{"arch": "pvt", "fused_qkv": true, "label_smoothing": 0.1, "loss": "cross_entropy", "residual_init": "none", "learning_rate": 0.027, "warmup_steps": 210}
Rows from block 10 of a small image classifier, named by matrix and row number. Rows with one number belong to one neuron. Each number is 500 + 50 x the weight over its row's rms, rounded and kept within 0 to 999. All counts start at 0. Numbers have three digits each.
After each neuron's rows are labels from the 100 images, of 14976, where the neuron reaches its highest value: "strongest on" is what is common among them. Only what is clearly more common there than usual is listed. The data: microscope photos of single blood and bone marrow cells. In brackets: how many of the 100.
# fc1: MLP up (model.blocks.10.mlp.fc1.weight, 640x320), inputs 0-319
# fc2: MLP down (model.blocks.10.mlp.fc2.weight, 320x640, transposed), outputs 0-319

fc1.307:548438476483506584451428495498527504523453450539561580573478503524493507475560453445501473563521549490476498492562480541455465505511535537475486464549584466550605520612593425579453578473501504485455472481480428527468491525482552461451506502514478546437424428438503599510514398505512484520455479606523450448510479400490547529448551452513436546457481361499573513532584485512601481619463467479430528511562503489461523597516496567499565448490498496500507405509499476535470496612468497525488495487664460427506455607470490440496574585505408490509530516476511482472603479495498557482395454522505498630491496436455449542457438429469508535531668547543534630543462472422506477419444447422395509477535489459508498493455388438472538495455556468539548573519531572505536486463448478492417530600512534566432457543510436476487458540497491472518537484525527490452548479413561490468524473537543485443530446449535545517516532451478498500526532460532546540449612535353497462447471
fc2.307:502413514487495534492497502444421520596568463615533524501504467423517475515554392554501517539488526490445513611561540436536593496576440547509490474430447434552420498569464621507495567439474467462512481587508490509451554506522474430459474493448612454530510486442548523620351420453486432435585397644507518484494444447500462542568508371557497491414552536493469458555475531581441554545497524449479492547590479470500495452426552447489457473530563527538580397563584554593527527487554382545538530539539488494494490484504449477479524495386530444559541524575471517454540518458466544508496455475463589520411568536438485516503510617504512437436496412527587616477511512476508549501489534499503490483488449476535488543519394493527481493546506499515498550434500558516401439486450516450448539560559411400452517484459495558495496486629501484426520524454415544527483473454487521581490513439408522481489493538566546530449434510513492498501540499482515460573509455511518496522443
strongest on: smear: peripheral blood (85)

fc1.599:461556530477431475545556500510504478487500513541499489571579480548608499429543451536486519558498563393509580543535526542513493516503527519528572434501443510445443397476530497527414484478543473487473435524566505505522511451472549430582463528432478531464424519528523560487490547353531417498493456548440538567560498548556477478481423484451550568452511532484451502538530524462520530483498530469505517468543454526450537512430578530389456540483511586468461426380547492432563577484393494457482430426500434508459531465460542467550547379564451490412503543568448473513499573648493540491592468489525473534488466590517539487521500539476397568439553460481616474598502479541497531575543485650532406438460571508423490554474451502607544456451610435554590543430442512437472489435514486482533551385521479513594430458531460538541474481424534454464506454499503446386554466468501505534527554492562495552510562513476456520538440505435478444441431483510405492517495530572511566526526
fc2.599:490524513452424553512439543398470487522413513430605517482505448438552506577536497533504684594469520558589513432555510427534565578444464446465521517506525517539541542482487521513490477503463571468514511534490545488514462442465466576460463509443503442467500527578465544468496520516535386406598476632446451485600410467575410492540489434562480545454520573478457431490471540572543522474489539481553520519468518412425525477429533492372595461464443476578524460512479476408547490562443382476539570527493463522494587511456451503563529515507531530487479514498559512546455530411524460507511495542555521494509525528515460495497477472406454499548560471448490377523557418573558495529425501518433493500497601490551426394505500487471537498553512462559565414504472446569437523518493603552536466540453436562448464481469440543389483558506499424526554492513487523500433512413553478433552486495527524430507470551496521472493453537508474513553354571473572474484407549558465484581574
strongest on: smear: peripheral blood (58)

fc1.268:447474521526474438505400449600401527608460519391562482472506519524501487417607579498546521487545558533618524544395464483515480477509470485426522443481486544496527460506459464507521447492431507424480508482495461477499512430475550473430531504510537458574555515465535494530489439518504509484499545581441545518453504439468525532540495434462503515493477526492471530460504415522429446435549495455529520349478488547431376470567391474464455599490593496577507440513500551621548560497358523401512486543565468535507581505575555510516528461473528456509449493534592486565502438497527493508461491553447481425466474443432494452470536569563565620522488511514477486395396467461528489529545464513466429470505485597471503415453490534599479494550491482524481479576475533542556480381417561480460543517494503494547526516508449514471551491555576559493575465635506514433498551482545530503532600494557450533487527453498436487482710523515453418538477627484532517538505489517497460499512
fc2.268:513474585452442487452455503526532467478502510525467391526551461534510549504488488482640474494473428454447467520482551536550607522502459365482525514537490538491466563475495499505494570480543447550597455368477460495463470402452471478513557481505517503514515552459530468575568529419506524531442500504480575512526541425504555562549463506552504511503449530480480480474492418548475471461478478481489513449550484599443491528550462398493598552532531562612508682508571500564513460564450492465497454448493478580565482483530462558592587446494571532515433432636451533601480545511434534462436492568502458563442489448481524441489407390541502522555478492505491468522365521524540480522488453454516548520588530501502438502447553473502513457568486496505419419505510524410608508540551500489447524432512504555450512536531457534504560464510570498477406560555476463548550523501626535575542529473560610404542471517565521446478551435419447483552434514525501615475425561542586548533496
strongest on: cell type: lymphocyte (37)

fc1.366:562630459472606494490477460492516425494456522457578502547543393457580455436487510530513482519499409443471500551547607465427447513493443500510477557466448421502528510515494476520574462456496470544490483523466549416491458469500569485476627500507503478485572458502477532538424508550515507463484582589524495448547546473595432542413510578472481426494508534563441420497447487608501511352481460561564496588525517386514619457523493437540462575514458477538527445540495502478579601492395433497538517526429428533426365483497584561446450480511497486483601514503494445501407526485458508501518459500484553500528560536436559520441577523466536558409516478540466590496561421497562567522546531559447435520515505574477466507533533571515516484525517425497558509514388554464513565461557532424416549468448506564509497530511494478415481560543526494531486475414546524449480575519530452496589597502522599486454460512599448488478490564527479438493450491426481584429514424448419471457473
fc2.366:462464482558544482525420483500487485516508541502556517555519393448513567552467467528550534496537449472515426489535444470383550541537439529417464455533551437516534456509409394505467454551455490530482457505533494494490524462530420496614528535545496424452512476556448563458430558491469479429505439483454475528541513444444530449468493496524602505518638549546436465457529431529455455483535382573468470564450396495528518479404420520476438462634402473535524390458490539489602489517565511524490425533572548474519554477473510417450528614640526469485480492461450562424479444477525414502557500441552476501465456553411586503531475530621457492509513524502546504532495497493558507509486483550463405436449585541505468541525550532542508439499493490465496504500539586495480545563483611602469484457394525445498644536484422484407553510465548471525577562435535605436508501502513467489575469509543437396549471461517484521584489517520514449451563443596525539511547530561454493514514
strongest on: smear: peripheral blood (50)

fc1.338:586495512500472483526399544428426457465561531467431494418519480484483556582457502517468429538507434563532513528519475487399463567497442446446427495506470466529548529452559469600494528517449504529504481613439470489593574491522545622414495592523491478536553482484580509500464551559433596423463522539518461551490491572429491584485485499545455472493459551501523465501585506508450529409559535530539492556496516546521387471556391474367549532512547447461475521585378559519555469490495539489531615580545618482482490559448429567506425561513535516566521578529447478520445407426532448526495429569319485446422430492524474527568508555521560504501425561566451476500534535487462476492528487503480469510454484584486558486573506492542463516492518514495499466562575572528531549436458523501490508578511444493550457456449399485501498475508513411523362527486454531552540419480480566590554525471491582471445457476521440494507480489522451476418505558464545446482516425567459404525492
fc2.338:506418611467547490472577588599460410467505537469537587516443498426416541602535539497478542512566424419455532579464477482515586575411434464572484473460461414507420527514454571554462507469459544503516525480403485520498504503489601492533544513499564563543425403545454555485406494513433436442507525519498511470577474409504497540477510463428518455548471458445477496479398525558394450517435534538482441509523514441496454574544534430471525564447516449532535480495582514439505415447485510390518505535545490555525454500563527515497440585454516539467433542529579530528502485468533524468551531602569467543537491523579436552514435450502514387464437561553516527481431486528510560444476554566600562374490435512477502550467553587591545587450504457529484426547364449461538520515494548499550438494455526544477455523530465498430478410492605467526497544474480549555499545446536447451469374501503550504493523528540509460574448520466467515559563557474481548521598544517505454471410
strongest on: cell type: artefact (25)

fc1.605:519517449457532550415452459558475484496447550510518579484527476521483520509550521416501426470541596546491453567464498436536444509498581518426503500501609492521481490455519481482525474536536469512561615640538458447503477414511504528536576466450632483457542461465485477612479520486547484420499410551506477382482605566455440519511535540512480528570392454512530516427485486541473536435461533443497529511565560473452625440524429522570552447427488465525528649356465536502461534488537559540510547574521408536511468506540473499541433481525406456430528532530476433477563436588527544554514428530520483562511595489503478507502438480425585507457491418529437519461500420535423545463404513437482562358489516511514498515425505508445521465450484445492507549474528509442583537497602495408481492526474583473606467484500493522395504510516559495476608541502550441486537458495443472457447511500441520542473481558437533574451497582508551557584509486600451422499451542524500462504472
fc2.605:524486505558471483497547491587454558562527422498527440582482536523451428539425533548497446516461599397440499573422508508496474523511413468544518544520478576512557512490434480442424453498482522515450508491468508540472471537444473469442488504440381461484540537483506551492535520574502525487502531564466495518520636464554438501408467417465477651464517499558551484499515549545497428575550558502463468415540450535488507479462502554432437554525484623435477646509489628458570404534473445518552417426526512486572476522448505444524548459512491522511520416542477559521452490512425449490502541481530527486497449524474500480465568376548441505497455533533402508521397538552503376467572434462479545530545524582504522495558446544527495416485461441488457426612376506559476442551495514500522522530520418526491517437544604585535514458529428480516565398537447484500471490507526549452537461508458487409568529500633544497484442542550445497443500541502499623537411574558504541492456
strongest on: cell type: lymphocyte (44)

fc1.516:490466481413555507509422461555548520456489493574474433450518480429514480532422509484460541477539515539556450495449540404495528572423551483590504580459470538496517509494579381466448543555437562518502516479468521483389476437477449518487473504477453411505544386530531529459435449566485556612542415532534439417534467527551392578497487408466543475591628496543535431458566566409470485526539509486498528536461519526474481407484552474457531536500563505402461427579475519540477452508580537473459448527545501479532452514498443565483422481413460603544566465459541383476529458501509529678453543585579475483545586443495540488458505607518528494592474503481433470512565556496465526479451484417495475441545512589538474473579593479547460589521409504409497558583480491505543500534502569531512449480513556503501461531540383547506536613542476590468484555484428493508520396444529499496534459496457443440494468480497514485547485544546476488515517458446530493494551506564490420485591
fc2.516:476473467529510445549445522478450548509409438459496454504423563542571531588408498493425511547492564589568457504539438610490394505478462453522511477459560467510410532429508380558539506483552553422489621499571507468490542480461617537507462405431514481507478478503500497555386604534577537500469518460502543504498470560496520486590530488523514506504509515476473449482459423547400537460473555472540474482557589445494574534516553478481489535475466436484564463489467450438551518498513459583486454526562384509526459574540603575535450516491518516471565510558578529439548564500476447540495470500576501415472533555476515499493487499480537487385515390466437404386527457491527617557445566502414524439481539502428477448554504521613450476441504434512500534409527567406494570628501500558506497423429503478521577485406523450500550571553429470508390547566500495535526525612536491524506457541439532497482447551450537552502473491436478508533541570547461523490445535492429450543545
strongest on: smear: peripheral blood (69)

fc1.128:573550479463533427492417451464519439536450502509508509552477569537436547542520592527458628479571416457472449519532525547580481484428591479477537494516569479495469515511547482514480540441499550509515455508549514581487504518501516540461490566485480517485525434487523452394506582441374463441525517509410516537534440488448495478487539564537532436532520469397545501531574448472554502534404459494536478421451485539603443499492474452466552457551604429556468449502586567627494435477517487483591527523455497513572491625434453401433543498450499490409503464509467555584534514535576597534564502469477462665509525432497418562443539489543563452446486457542513546426366521628504495466449521449447501494504438462496539499544459486480456550459592503511495473399453533473478470406529562523547516430552530494552437500517550561563468530473547618483513553581459442520492450463465555549546423543500431477447512500314474460465451445492474488501484530538486519513495543512506539500454
fc2.128:473446474467507484547481544489539462492526479472497437466567412427483480440556514476559494474514462565512477358498489485521498513489405488394515641481481494524563487479546598468618517559561461585546491506457482487464598495560434520517493415469546429416534480597483506483427502487459568557511433472455574434453445578529526503570490450492539457444590528519445503439423568561528449482528457526399475554597384495478383496455547553460447480471385492525421426429529483467531425474426469470411569477561485487541543451580496536482413592484552533565477528539467609409491513554522497483558482440491492510478490516383483442560534549499473399514511559500369461424531508532475565543505546456543561505510505567491458461435492511510405505507502554515527501569521539581450580535576564545534489461525468462487440576568456424528509507547456474530492479452548448555494587487549401454433441448583520512468548527531536473563488525534563534496474431443542458573534466433474548499458
strongest on: smear: peripheral blood (63)

fc1.313:479564571510550539407485479475495488448554550479591535423425461487503503605512509555492481604485463486459548526559569585455550551548521553505460458476483484501493573506447506533523522476466530467507468446480499453465500645470416516528505557546468547418530432550589646403536462511507425467349528513517526567461587471424493545515516450486441489424497416511445534451514557479433530501499543484481451504485454514511440441459516542433405465502546561483463432593551575458518442533508488512470539423582414436581484581468473522518459482505502512494495430500453521523544414543376507409489484510473495484592556538485584409454429535504551479472494497503507480533468532548522502534525479480390475545505500482649470410523497449448477504460577465420487502528579487542491414549485511500549508565603541526439458507493433494546568504475480529469488489457499612502554557533509499539359441424508608466483549391639571477543485459456489557462408508549594490513527512514527498503461
fc2.313:533435463522545574491514632377502596519590513486499502522541468515548497549563461524585489569521510474408490510580444485537532504450507487448598505443429451427478535509546547500442430554514454500508501484493613548528437530433506550516492559473443447479539476531528453543531450558475539418421478463490459510514476633502449474527398506489500539450521540540463480446472509450470462532460524538457469513586488429392608579403534535509436365522520654470545507431521545556525588518428482411469471485573506500488512587453559470446497457507547503555534460445463480513524403558491494482490543470451500394543416494527501443474549479534457484472459405597488534520496520473427493508473504494477517425459610502520467507420476511460437470492555501496628456508356584457532555504541564566574463517517508450483539453483583550539522536487539562462504477555511543471485470587427427448488547537455450508493480590492553488561557497660454559498559453476585462529520567544474466499530
strongest on: cell type: artefact (31)

fc1.299:497420538416551501474524427564438461424549466488560545440459520431514493485523465511469489544565562444527474424495558515459523451487499539420545536511523531506560491523505461520485536528413502531430502440502488505435436496573585514471523450456484554384640573433478541508553563558466538540503491546383617587464466560519512572553533508448555521582453448389524437480590485472509462545484454407517522487520530546451441524622557459521463505496459563541430478528507523574506455497460575593436456498504477491569532544483471469453560487458466553512505512440552496532517422451534501452438480574429543534491579477555561539535514604536597478493536500540448488426451504595535492349498535511439454439496487478568477415482557529465412486461457491463467389533618481498515495494454516475549539428522489469456538427566463455432450477489498522601494510480533419552526606475447465505517393537450545524473607505504470476529452531501562430521612411435530458560563447488597441458549
fc2.299:417497479511504487484474465475511506531528414499468521476572541498542482437501501535521532570531533550511520538466467569481538526534549559545423566526506533495466523505482513520491582589499456538428420456417527450536471443484538513484520484461469484531532552482486486471508568615364508511497444522421386540435480568510500536482569498530492529571531500520462482488456424545545451545554480512464491525493432544531472540569611498519480480565403526514522366531497449600559501443473606487505523480526486524525499504519484512462512553423546570482558517448475418554522381508420504527501652486462573573561438511529639444460486488544540453435494418493509560397497536555500440359544573450497457437528456515507392390498535541572379384530572450480569498517515415576486509505486518473472477555521479497379510380499502437515460524515447483577425548447492507499508536532418536510544509457474618491492558502579465442562547469443478489552483489454520588426528437559551501413600
strongest on: cell type: artefact (32)

fc1.228:480452567409459608510486444503445455525505466471470451389530461486527453568543505482526492545484488412550512516567558532520559469475557488537532528497479533538493503515507470482502502494490422476504624454528571457512508579515460507476510459471477517539431532466422488432518466534549494469617559445485500467557506583545567438590560546520501502546513488571533494500446543574537510475488550573399419545429565527553469398514501463325487444364523502484460666571423422570523481546553502553531502473524500549443520479523472583437546483487468489490467507530551421429445495591530529485487471476468559527429509493468529451477463512529541490511416594501436479550587460427536523407622445457566503477478475521518521428553501484537545514472476524571505405555420554467529488504528458535531554483551414476552476405522513420429515532493492537458589480457496526505497467547491521511461508530535506502432493437522498561472391574467521476526533537467455292475512505349473562561584
fc2.228:527497557518612474507510539451604492614499550541571568538506514569511514474503588511516432499516429481394466507491453479417525441460496551531475497472466484504465386539509610571559572417525593468496521494511423537384544611563552497538426536525506472420545477565575519512502486545471503498442470463545526449458529439540463477570516505527522489462527459500455457464508435462497498462516481486556528483584477481538488504578505460402449427514404463555484573393525410448484375516485419500506480487520569517587548490504572468577561509561520527528497545534473458528497554489463473402577558432491489409584408509384485555517522508533441406447433487515536569357482493585405552460494575456525499453411455443490496511576510493448487532515500492546484478516516455495481479534472517506532442450470518493458466552481484655520486500534528476441427453433593529527435493460511579526536486518559458393439566527570516526498522457496416487450442559523525627534476601428523570541490
strongest on: cell type: artefact (34)

fc1.607:563435572437517450548556428484472538549459520441536500501485486486511524476523522460551388510421468515357528540487485512509475513585519484559478449428423503440520489584536531515577514458490492549451561437521427461434462546480437508498602422537500458594457536449530427543480423575485527380432549511465562539341425505539482512548532522606530524495496526470510431593525355406488566593555463481503578502540474555379530512439419514444571523482503484516484298454505457458495485473492467530554418521511520434543498519580551504508559493558571453542498550542492491484585593485435433473488493477484440413547563492543496457494553474449480560461477516476489494407524490455550576450512533512507454546492426481435577519555560534443498472456460464509495484542561567484520504553465466466514521449387499494468507525566472550494409486489668496447508521543511463488516524547594503510446574551432519518510511460615485488443526525561504567505589552483484478552478492501521561540470
fc2.607:509518442427471502450531494493456524538439427589458471585502401450440554455484561495392546492431447575589480487496511527454465544569602433521527478366449490517572568474558454488469526475568553503614483507488452459526505552447403487457545490461556379550413510461436453474481354536600472485465530467502528521446473473582461421453533548635517474480507514477476501529516456520431513499465536548429473508501502467464553461520450452401524568482535530494564601391509459517509439478378485510455461497615449597515518511455517569578519521471523603536533434596430466485517468460525531502454528541507558466445447494465519505481484481539513581436472469555402498434580526522595499550429547482493496466509484443487569405522449501469486499527474455463489527471543526469532518464598564545502446588465479553493508482426441515440569500630499455495463570535476522486509473543489556512461557500517519398424530453545483422517505562448528473552514468529471518562409581599473484609461
strongest on: cell type: lymphocyte (40)

fc1.152:480440538406552479587502510539532476590535488569492485499537588494403497479453508427560549428555543545470534502468494519450482527446456469533488485540524540471533467465491506393567535492560517388484450490489473535368466443501531448515549522570511541542482573480402442524478512517470548455489505437397498523480455490513507513552467561542466535482419511497505543501436505497431470514471551499518524517505646479515480478570497434557555445491526574524525625519474440580459547459497702486465554439413462560534477387556506436461610454498523452508526384430470520576494490530543496508394530445392472518491411380553362453506405478520479436511570612515523474453476562566502501479466508414497526452450495415477517464459504575511451453542448478555520439487485659552563554507537590508432436495396524523527531501538480527506503476516438509511445463518530458516511493473525522464464524471568440529526545561427550507554500546449562466585582458509514531524533558561485468556541
fc2.152:516540543596479455533482455465619454484455421495512444637466436534437535385602544526540501583550553379489560469412447531540493522485538523532504482569480466397523458541431399466452536490592487527502513511518514519528424463545513505478516506551547480447639468472485543532587460527472488482464501551533510425568510500418365508533546469442603579495560468501553426503501451501593604480490478506490455455522506476546543569525581548480438463561479562466514456535526415570524557522527506431515467448502456445592504506494420495495532519543517559553506493482416359435514518445512548482459529498513518485536456439487509402497491508587452519549472517577451483487503470459553401550507445443498592577523571460438553543474510538483492509605522522520589472587530481499412414519477517496497487514451452389463464473552540427619489468438589537509533498436444562461408544502495486470507538559424476514518442476489499515458522404505496504537523501504607444460467540513361563495520
strongest on: cell type: lymphocyte (40)

fc1.237:494514467458551410512412439525450515545616472552486509541528554576537516509499479537390507489471501544519515454539493388481590522501510494491505477530466480444498481471514524485520559531570482407563576538506442434543593524523551517517470542481466609510411492452422594503532501528477548498562542383509573483582528502518543492465488514510464550573519531552453513499567500486410527500400531385481552604483473477525502481516488500517460487511408567516543569559354551456494498483463447518427528504458495537427541530364493567485476564488508469448483616471479496476457414448618441476503474453421523492493528512474457431497548449372427595537411512507480496479484518481529545525508505439401547514514545430520542586545562500525476446534491459465537527509497573527492472579478609495504489606560490525412483520500550451513471473511452444491426442455601435509550636503471510423560416540502461414502519540533628544570380559446446489505499452485530465435530590527415467492467
fc2.237:510559402475517559565480471488442558523564502442504549488481406515555425515473524495428510469434461500439484478539471493473528445530433526481527453485508521561482376454515545501468486547539472481434408423527516457554570556469502432396589437483556546489527620564434514492510464490526501571550548545454394516513519435504473527637504555495562527463481532538400534466491423509513523490443579460599419466537546483473540464485508458525501498461476611538526466477562475442461487551516557567481602525533545395504495526493484453451574534507504485567507546520579584508403420498498492547610491572476509498502477445518420477519508523491508478521430492517535615428450399473550523500513537480449471531570524525578558396526490464589542500552509468380441407488519455485473474518533495538602372557590564428510423540461464517530569534402529447461579453491512465437676513522539453409523514596517519483475425478447484505501386560536515488505558518521496478459521452558483419507500
strongest on: cell type: erythroblast (46)

fc1.391:465547491524465469533597526487450482544512522478403556489489507494428516527570449528528533594502348576630501552460460524516524448492484451497514481533372548442495463360501480580468465401446558344550472426456492501491545541527501511506435497507605501499423569487448463601478490495480501487461430494536548562551493536488506487510496434529550468550542532442448526484441570535500530439522520576454454439424533579500481517529486393506423626557474476506541547475528512465514513537502550504496487535561566546538549520448506582534522465506525488429486454528468466466417463606485521524485513458437570475462436399507447444558463507464548420464475463476530456436563493572543461563444456572632481444449497539490538503544589435466554443487485478556479579592511511419503514519475549513579546475573524475495545542478562516523623434470497534460379434520483475538484503457520366511460550475402522461426534500613534477456552449478528452519585517513564562517457457567530432537446
fc2.391:528502416576437558580511506503562501468522551519561535505488473519440538455509461512459497514441506499571442412588412569524517504554484431468409549618486540564503542578502450436531558616517509589418419455480459553575469436405497471511546501452426468413458463474487468534377508481498540469521522481499558562532541470535508457521451536500473573480512404463549485491600530519487468504345484504507543538411460465588592529611450438444454435541484551421433470471480592493445575432542525541538526437528465426472373492539565500450564489406539532457466479497554431477601499562534489543511491532533569519452533527470528483584541521502419495420486453510444577587493567520522563572563511440528484488545563507460443497523492495478512432481482488572502553549471561488441579512567541513448453498444510509528440534586630467445522458526394497534510463547496458505484521519502502499524548506543540521438492424523407425413424520552395551512459473583549513443420491542475464545514
strongest on: cell type: erythroblast (34)

fc1.598:493547461480580510480455485574484557445462481487466497516454536454443496618547521465530496555507453535474471558563490488575447516571436567480481418522525544491468563524504455507468454503581395453456519505409478622432513515449480449486417488498471513430556522506443462375561415430457538526522544552573463513501551404458492525472513473508576552489561525522416487535494512534473433543513428611439404516522529559529415561454510562432529601473486487474508446521480523407506533495443524587417478569470539483622549503456526530514574576503466469467462545491493548493555439540505478447468475467416528453589512497477564573458427484558496498548549561495622518552426506517496503492414509563445577588504366549475500557516500401495558477545394427578454489489479504501550412495471588407473459569524520399440499475409387457549496552502492496529478426546488484477511543498621534472524504550509437428447453494624481543534439468518494475601531479558503462545599529477525510480540
fc2.598:568554577515545457509552462561435557547555561500506432465526454479478499481413591533505510500487539571479605490488512436438502507494441409505518500592398545485531588400470618420596494471473586462432553471572415477471468673536513525488512447538458489491526508470532502567529419496474502554558486483489532494547588491599526525591477546455564396569434572522468443508532514611501501548542609462469487542511475489510417423402386576512458490435563459581440525451367546468511464499454580447444484439410501546496481485494451461508477479442516461433470443556469534503504463586511522573514524469446557532441533549459446433446553496452580569511489500599473502506497462522502576524482436439497506440420463523530606522575440507494501590451529553410479495517491478547543499510497474560421472552566560606539527467487576471487538507458445466570461485475513527555515474442504438509442537514504528402490515518520499417542504543554424535571393492472447455524441506494503484487519
strongest on: cell type: artefact (26)

fc1.49:440540584475484578462594472548530513550564467451504361540535428378524422596493504478450550610537461541457464525527471490523550473546457515519537488489400458423487576560491579551372447478525442519528521438474582527525462504516417484446520477450415425529553483453487514492511531615496522588566577514466548451481492441445498498486468536548495444496551507494542540529477461553548519530507434451549405522423498457560454407488489443408502543507538544457489446537443429435545484455521440433440380522550494462497487511519571456513560466514435511469505493517521462509522560518458448548547485408460518419578449483519463586493499490549501522534533528431525501570411472555556553502481490562599382625518550470477575433523480522580503508482481516495458546506602444447435479533541475495447547540467469513457535484474567459454441469519570498548534562481524531446573590581552524474490518569538550541490415375377475417566522585475483501485486469442589420565460568534518567513466
fc2.49:477420642471633501445548565629497529535579458485466350487512556448510446429554558518536457532477557486474485503523576484496513516536460488445488599446537490464444526532452551447444482470541452384495545557466466535520558500420457533465533382483517471547454475536438504492509532505575557518557522445517533449521418442481451467424511510521471510533444467494497530462503471435484517483449487429537544475432446523450459474510514517461534477490496468465418818517493524487485580480455525453520399505537477498393503547491511517573546553504523483507559448523560432506554542560495475525466457476584531499487545476436475499500574470445468470465395504393538497476458452521517431543578564513542446509551485519465495467548463518535437462458541461486528560462533497582552462540445495565502523446516507500502513486566452515500428540521456451572571503462416508521538533588586561528431563509515497563483583511428464456499447549583601447500492555472492466510504589598524550580521
strongest on: cell type: lymphocyte (39)

fc1.33:496408493496548552557545437504470510460585454523554580497495555431423536598523520529682491513548539489493521448488458535477521461477557483490416413489403446451556505629517477468484485418500480442559456412471435499458489558402500506423539504515572456501458417394470482477587386488505560567490596524531545508485562440592475504455629510467492509429526448521550501448522486506554549473511507501470442489458537555407481452495445567492401500455412492530464430557537526508536499550550475540480507527630560507471490502467466460445459510540447526482560618468514490492540454426398504532487512481446546611549514513419557555529486478417498482556523497491526456575463478479516524443538427482461511488603588388522414571420440498528508472494496481407494572527505462511465452533484571501444538485416499529478579495540437479478485569611473481512534490468576543495573491512565451488466515579454494438504455476516419565552572458559535534416539534456502558450542467439575601515496
fc2.33:552579504539511457532484499463468442488532575494525485482530549551470498556518476472596636480416474529486561466518503524452571437464531512515580486544490485486517474567469489506508542499603433573427587437510545447484407477489454420452445471497424447533504515434480616456480508522516446496514494573429537578419528538509476531517486448567460523532543546490488634409499439559514525565529532477399441505603386493445577490438458482521534489489468453493520437575440487527561535533379545504490460483446470479514439514463530432425530424533482531504542549518531507531557379477502571484550475549380542526394530448432528543492490485513540538512476471556464508478424478490511547437522518538520470530534547530506489447589480525491480511524550552482441425552567572414539548533510496578502547656558411396441525550467452608518530580514563582462498537492407454573540515473412482539472511488566416516448460379498638508484424524492537511472425408461508434483480466567555490466515
strongest on: smear: peripheral blood (41)

fc1.628:380551512538434419496491485511464555594533526453501493448461580476501414498490545509517534532494570583502459491526457551465464519536297474506483590488491484435520534516450455537411438455520513501485502615542515608531480490561490505524565485501522486542501521455433608494434409469495500510401420600577473527528454455525533450527544467591497429403509415474525492403508504477496484511496540427506552476539503490528474569522504537451543521490520417525602416556501555511477521375447413385569409487493440480462561617542536468509517520468557475544493435523497470466491423601560497547459492527523459428498514477462545462474535548462570559481438494544575460495424529472428451472522470482539503492565449495532631359526468484486525476574554543466558558516485584518553403495445542528560464434445540482582455440478545577539468519561521466458603492489497528513533488519504490508451501499531562494540440465610468499499435481503435466496527580485482372548531591599485476494485
fc2.628:402534515487417515489535535528535499575494568476555442558521481639551492470472522446503505552438515465497423477515491432494517476412572511553461539510520555464479501596532544449506504423468442408499559448543514556557474535420495511518431487434491452462434437480413494545489410420576454505473469537505536483424432499454482506573501492532465396452403489465372466421506505563496508471576443440499511500570527498487421489497510523462588510486501498533501829438562491469491458501484442482540504558453511543439482549511534575512517361433480529570549505590435445472449517578503513561417535501500505454484514516444433553482438503470504492426460490538515425430465595577529446509453466480541468482518458515487538490535551493510472565593513483463530499444420515459504468502517546598507436484512565519477521514543451509529502581533443496486486526475489470447582568546566478527455512448552517435513463559611474503491566461458527514624472565500508510544518540482625512522510
strongest on: cell type: lymphocyte (38)

fc1.334:468553525516533409459465493510514454411496458543501402450500505518576503521596461651506499549460449487485385462523480571530547479576540527539574540484469473467493564549465378528444454520518463561519472480525494554559475503474532497477464451576407565507472507513496449531461469504563518450475530544577469466463510540527485495591489471431491410506480542472489498539537541425447410526489533432484483515577390567464610537487474542500564477518487454496538525570399501562503407507539501519543577509579481528438448543460473483482435578450566558459494545558479566491466484474546529503496337485533414456537571603507515494442543487504500524423456479497388530515462572496436463467490557483514527528403509526524417454495439448572502566507479595404447605447557452538538434509529491569597554579563516455449469487502578454558496450596458544534553527466362565505491443582462524411543496410469478550495467516480418449526483468554505421453431489436503502580483468612526530578534
fc2.334:500501477554528505495486529477533543508578479509508455530444572474487436491465420495451434542567494519426560474465555494458473576418543532479503453515484555504446518457457475479467485423544505581572500485556503504392472456599494533465482478541533426512468486526415532603582602431439528528565533501544496410536514547499594536510451480575496460463355468454497527549528528507469575545497448466621563390534606548461506582481567532540495548483539588524480581486503456461524607421572541493444472498493533457500432432478460467510495496541551502460468459392514496528388471552413527503494543629520503536582465472528412440510505506501431534607511422381484528512465563513546565500536352533456540463444485466448497478461455599586505497516508470488448394541584471562529538517547448467494467443543499511495405540462612566608506492479505437463458457523508459476564523508422490473502489484456538576536514404465541457517449538545493505557469476450509455477513608392512411423494
strongest on: cell type: artefact (30)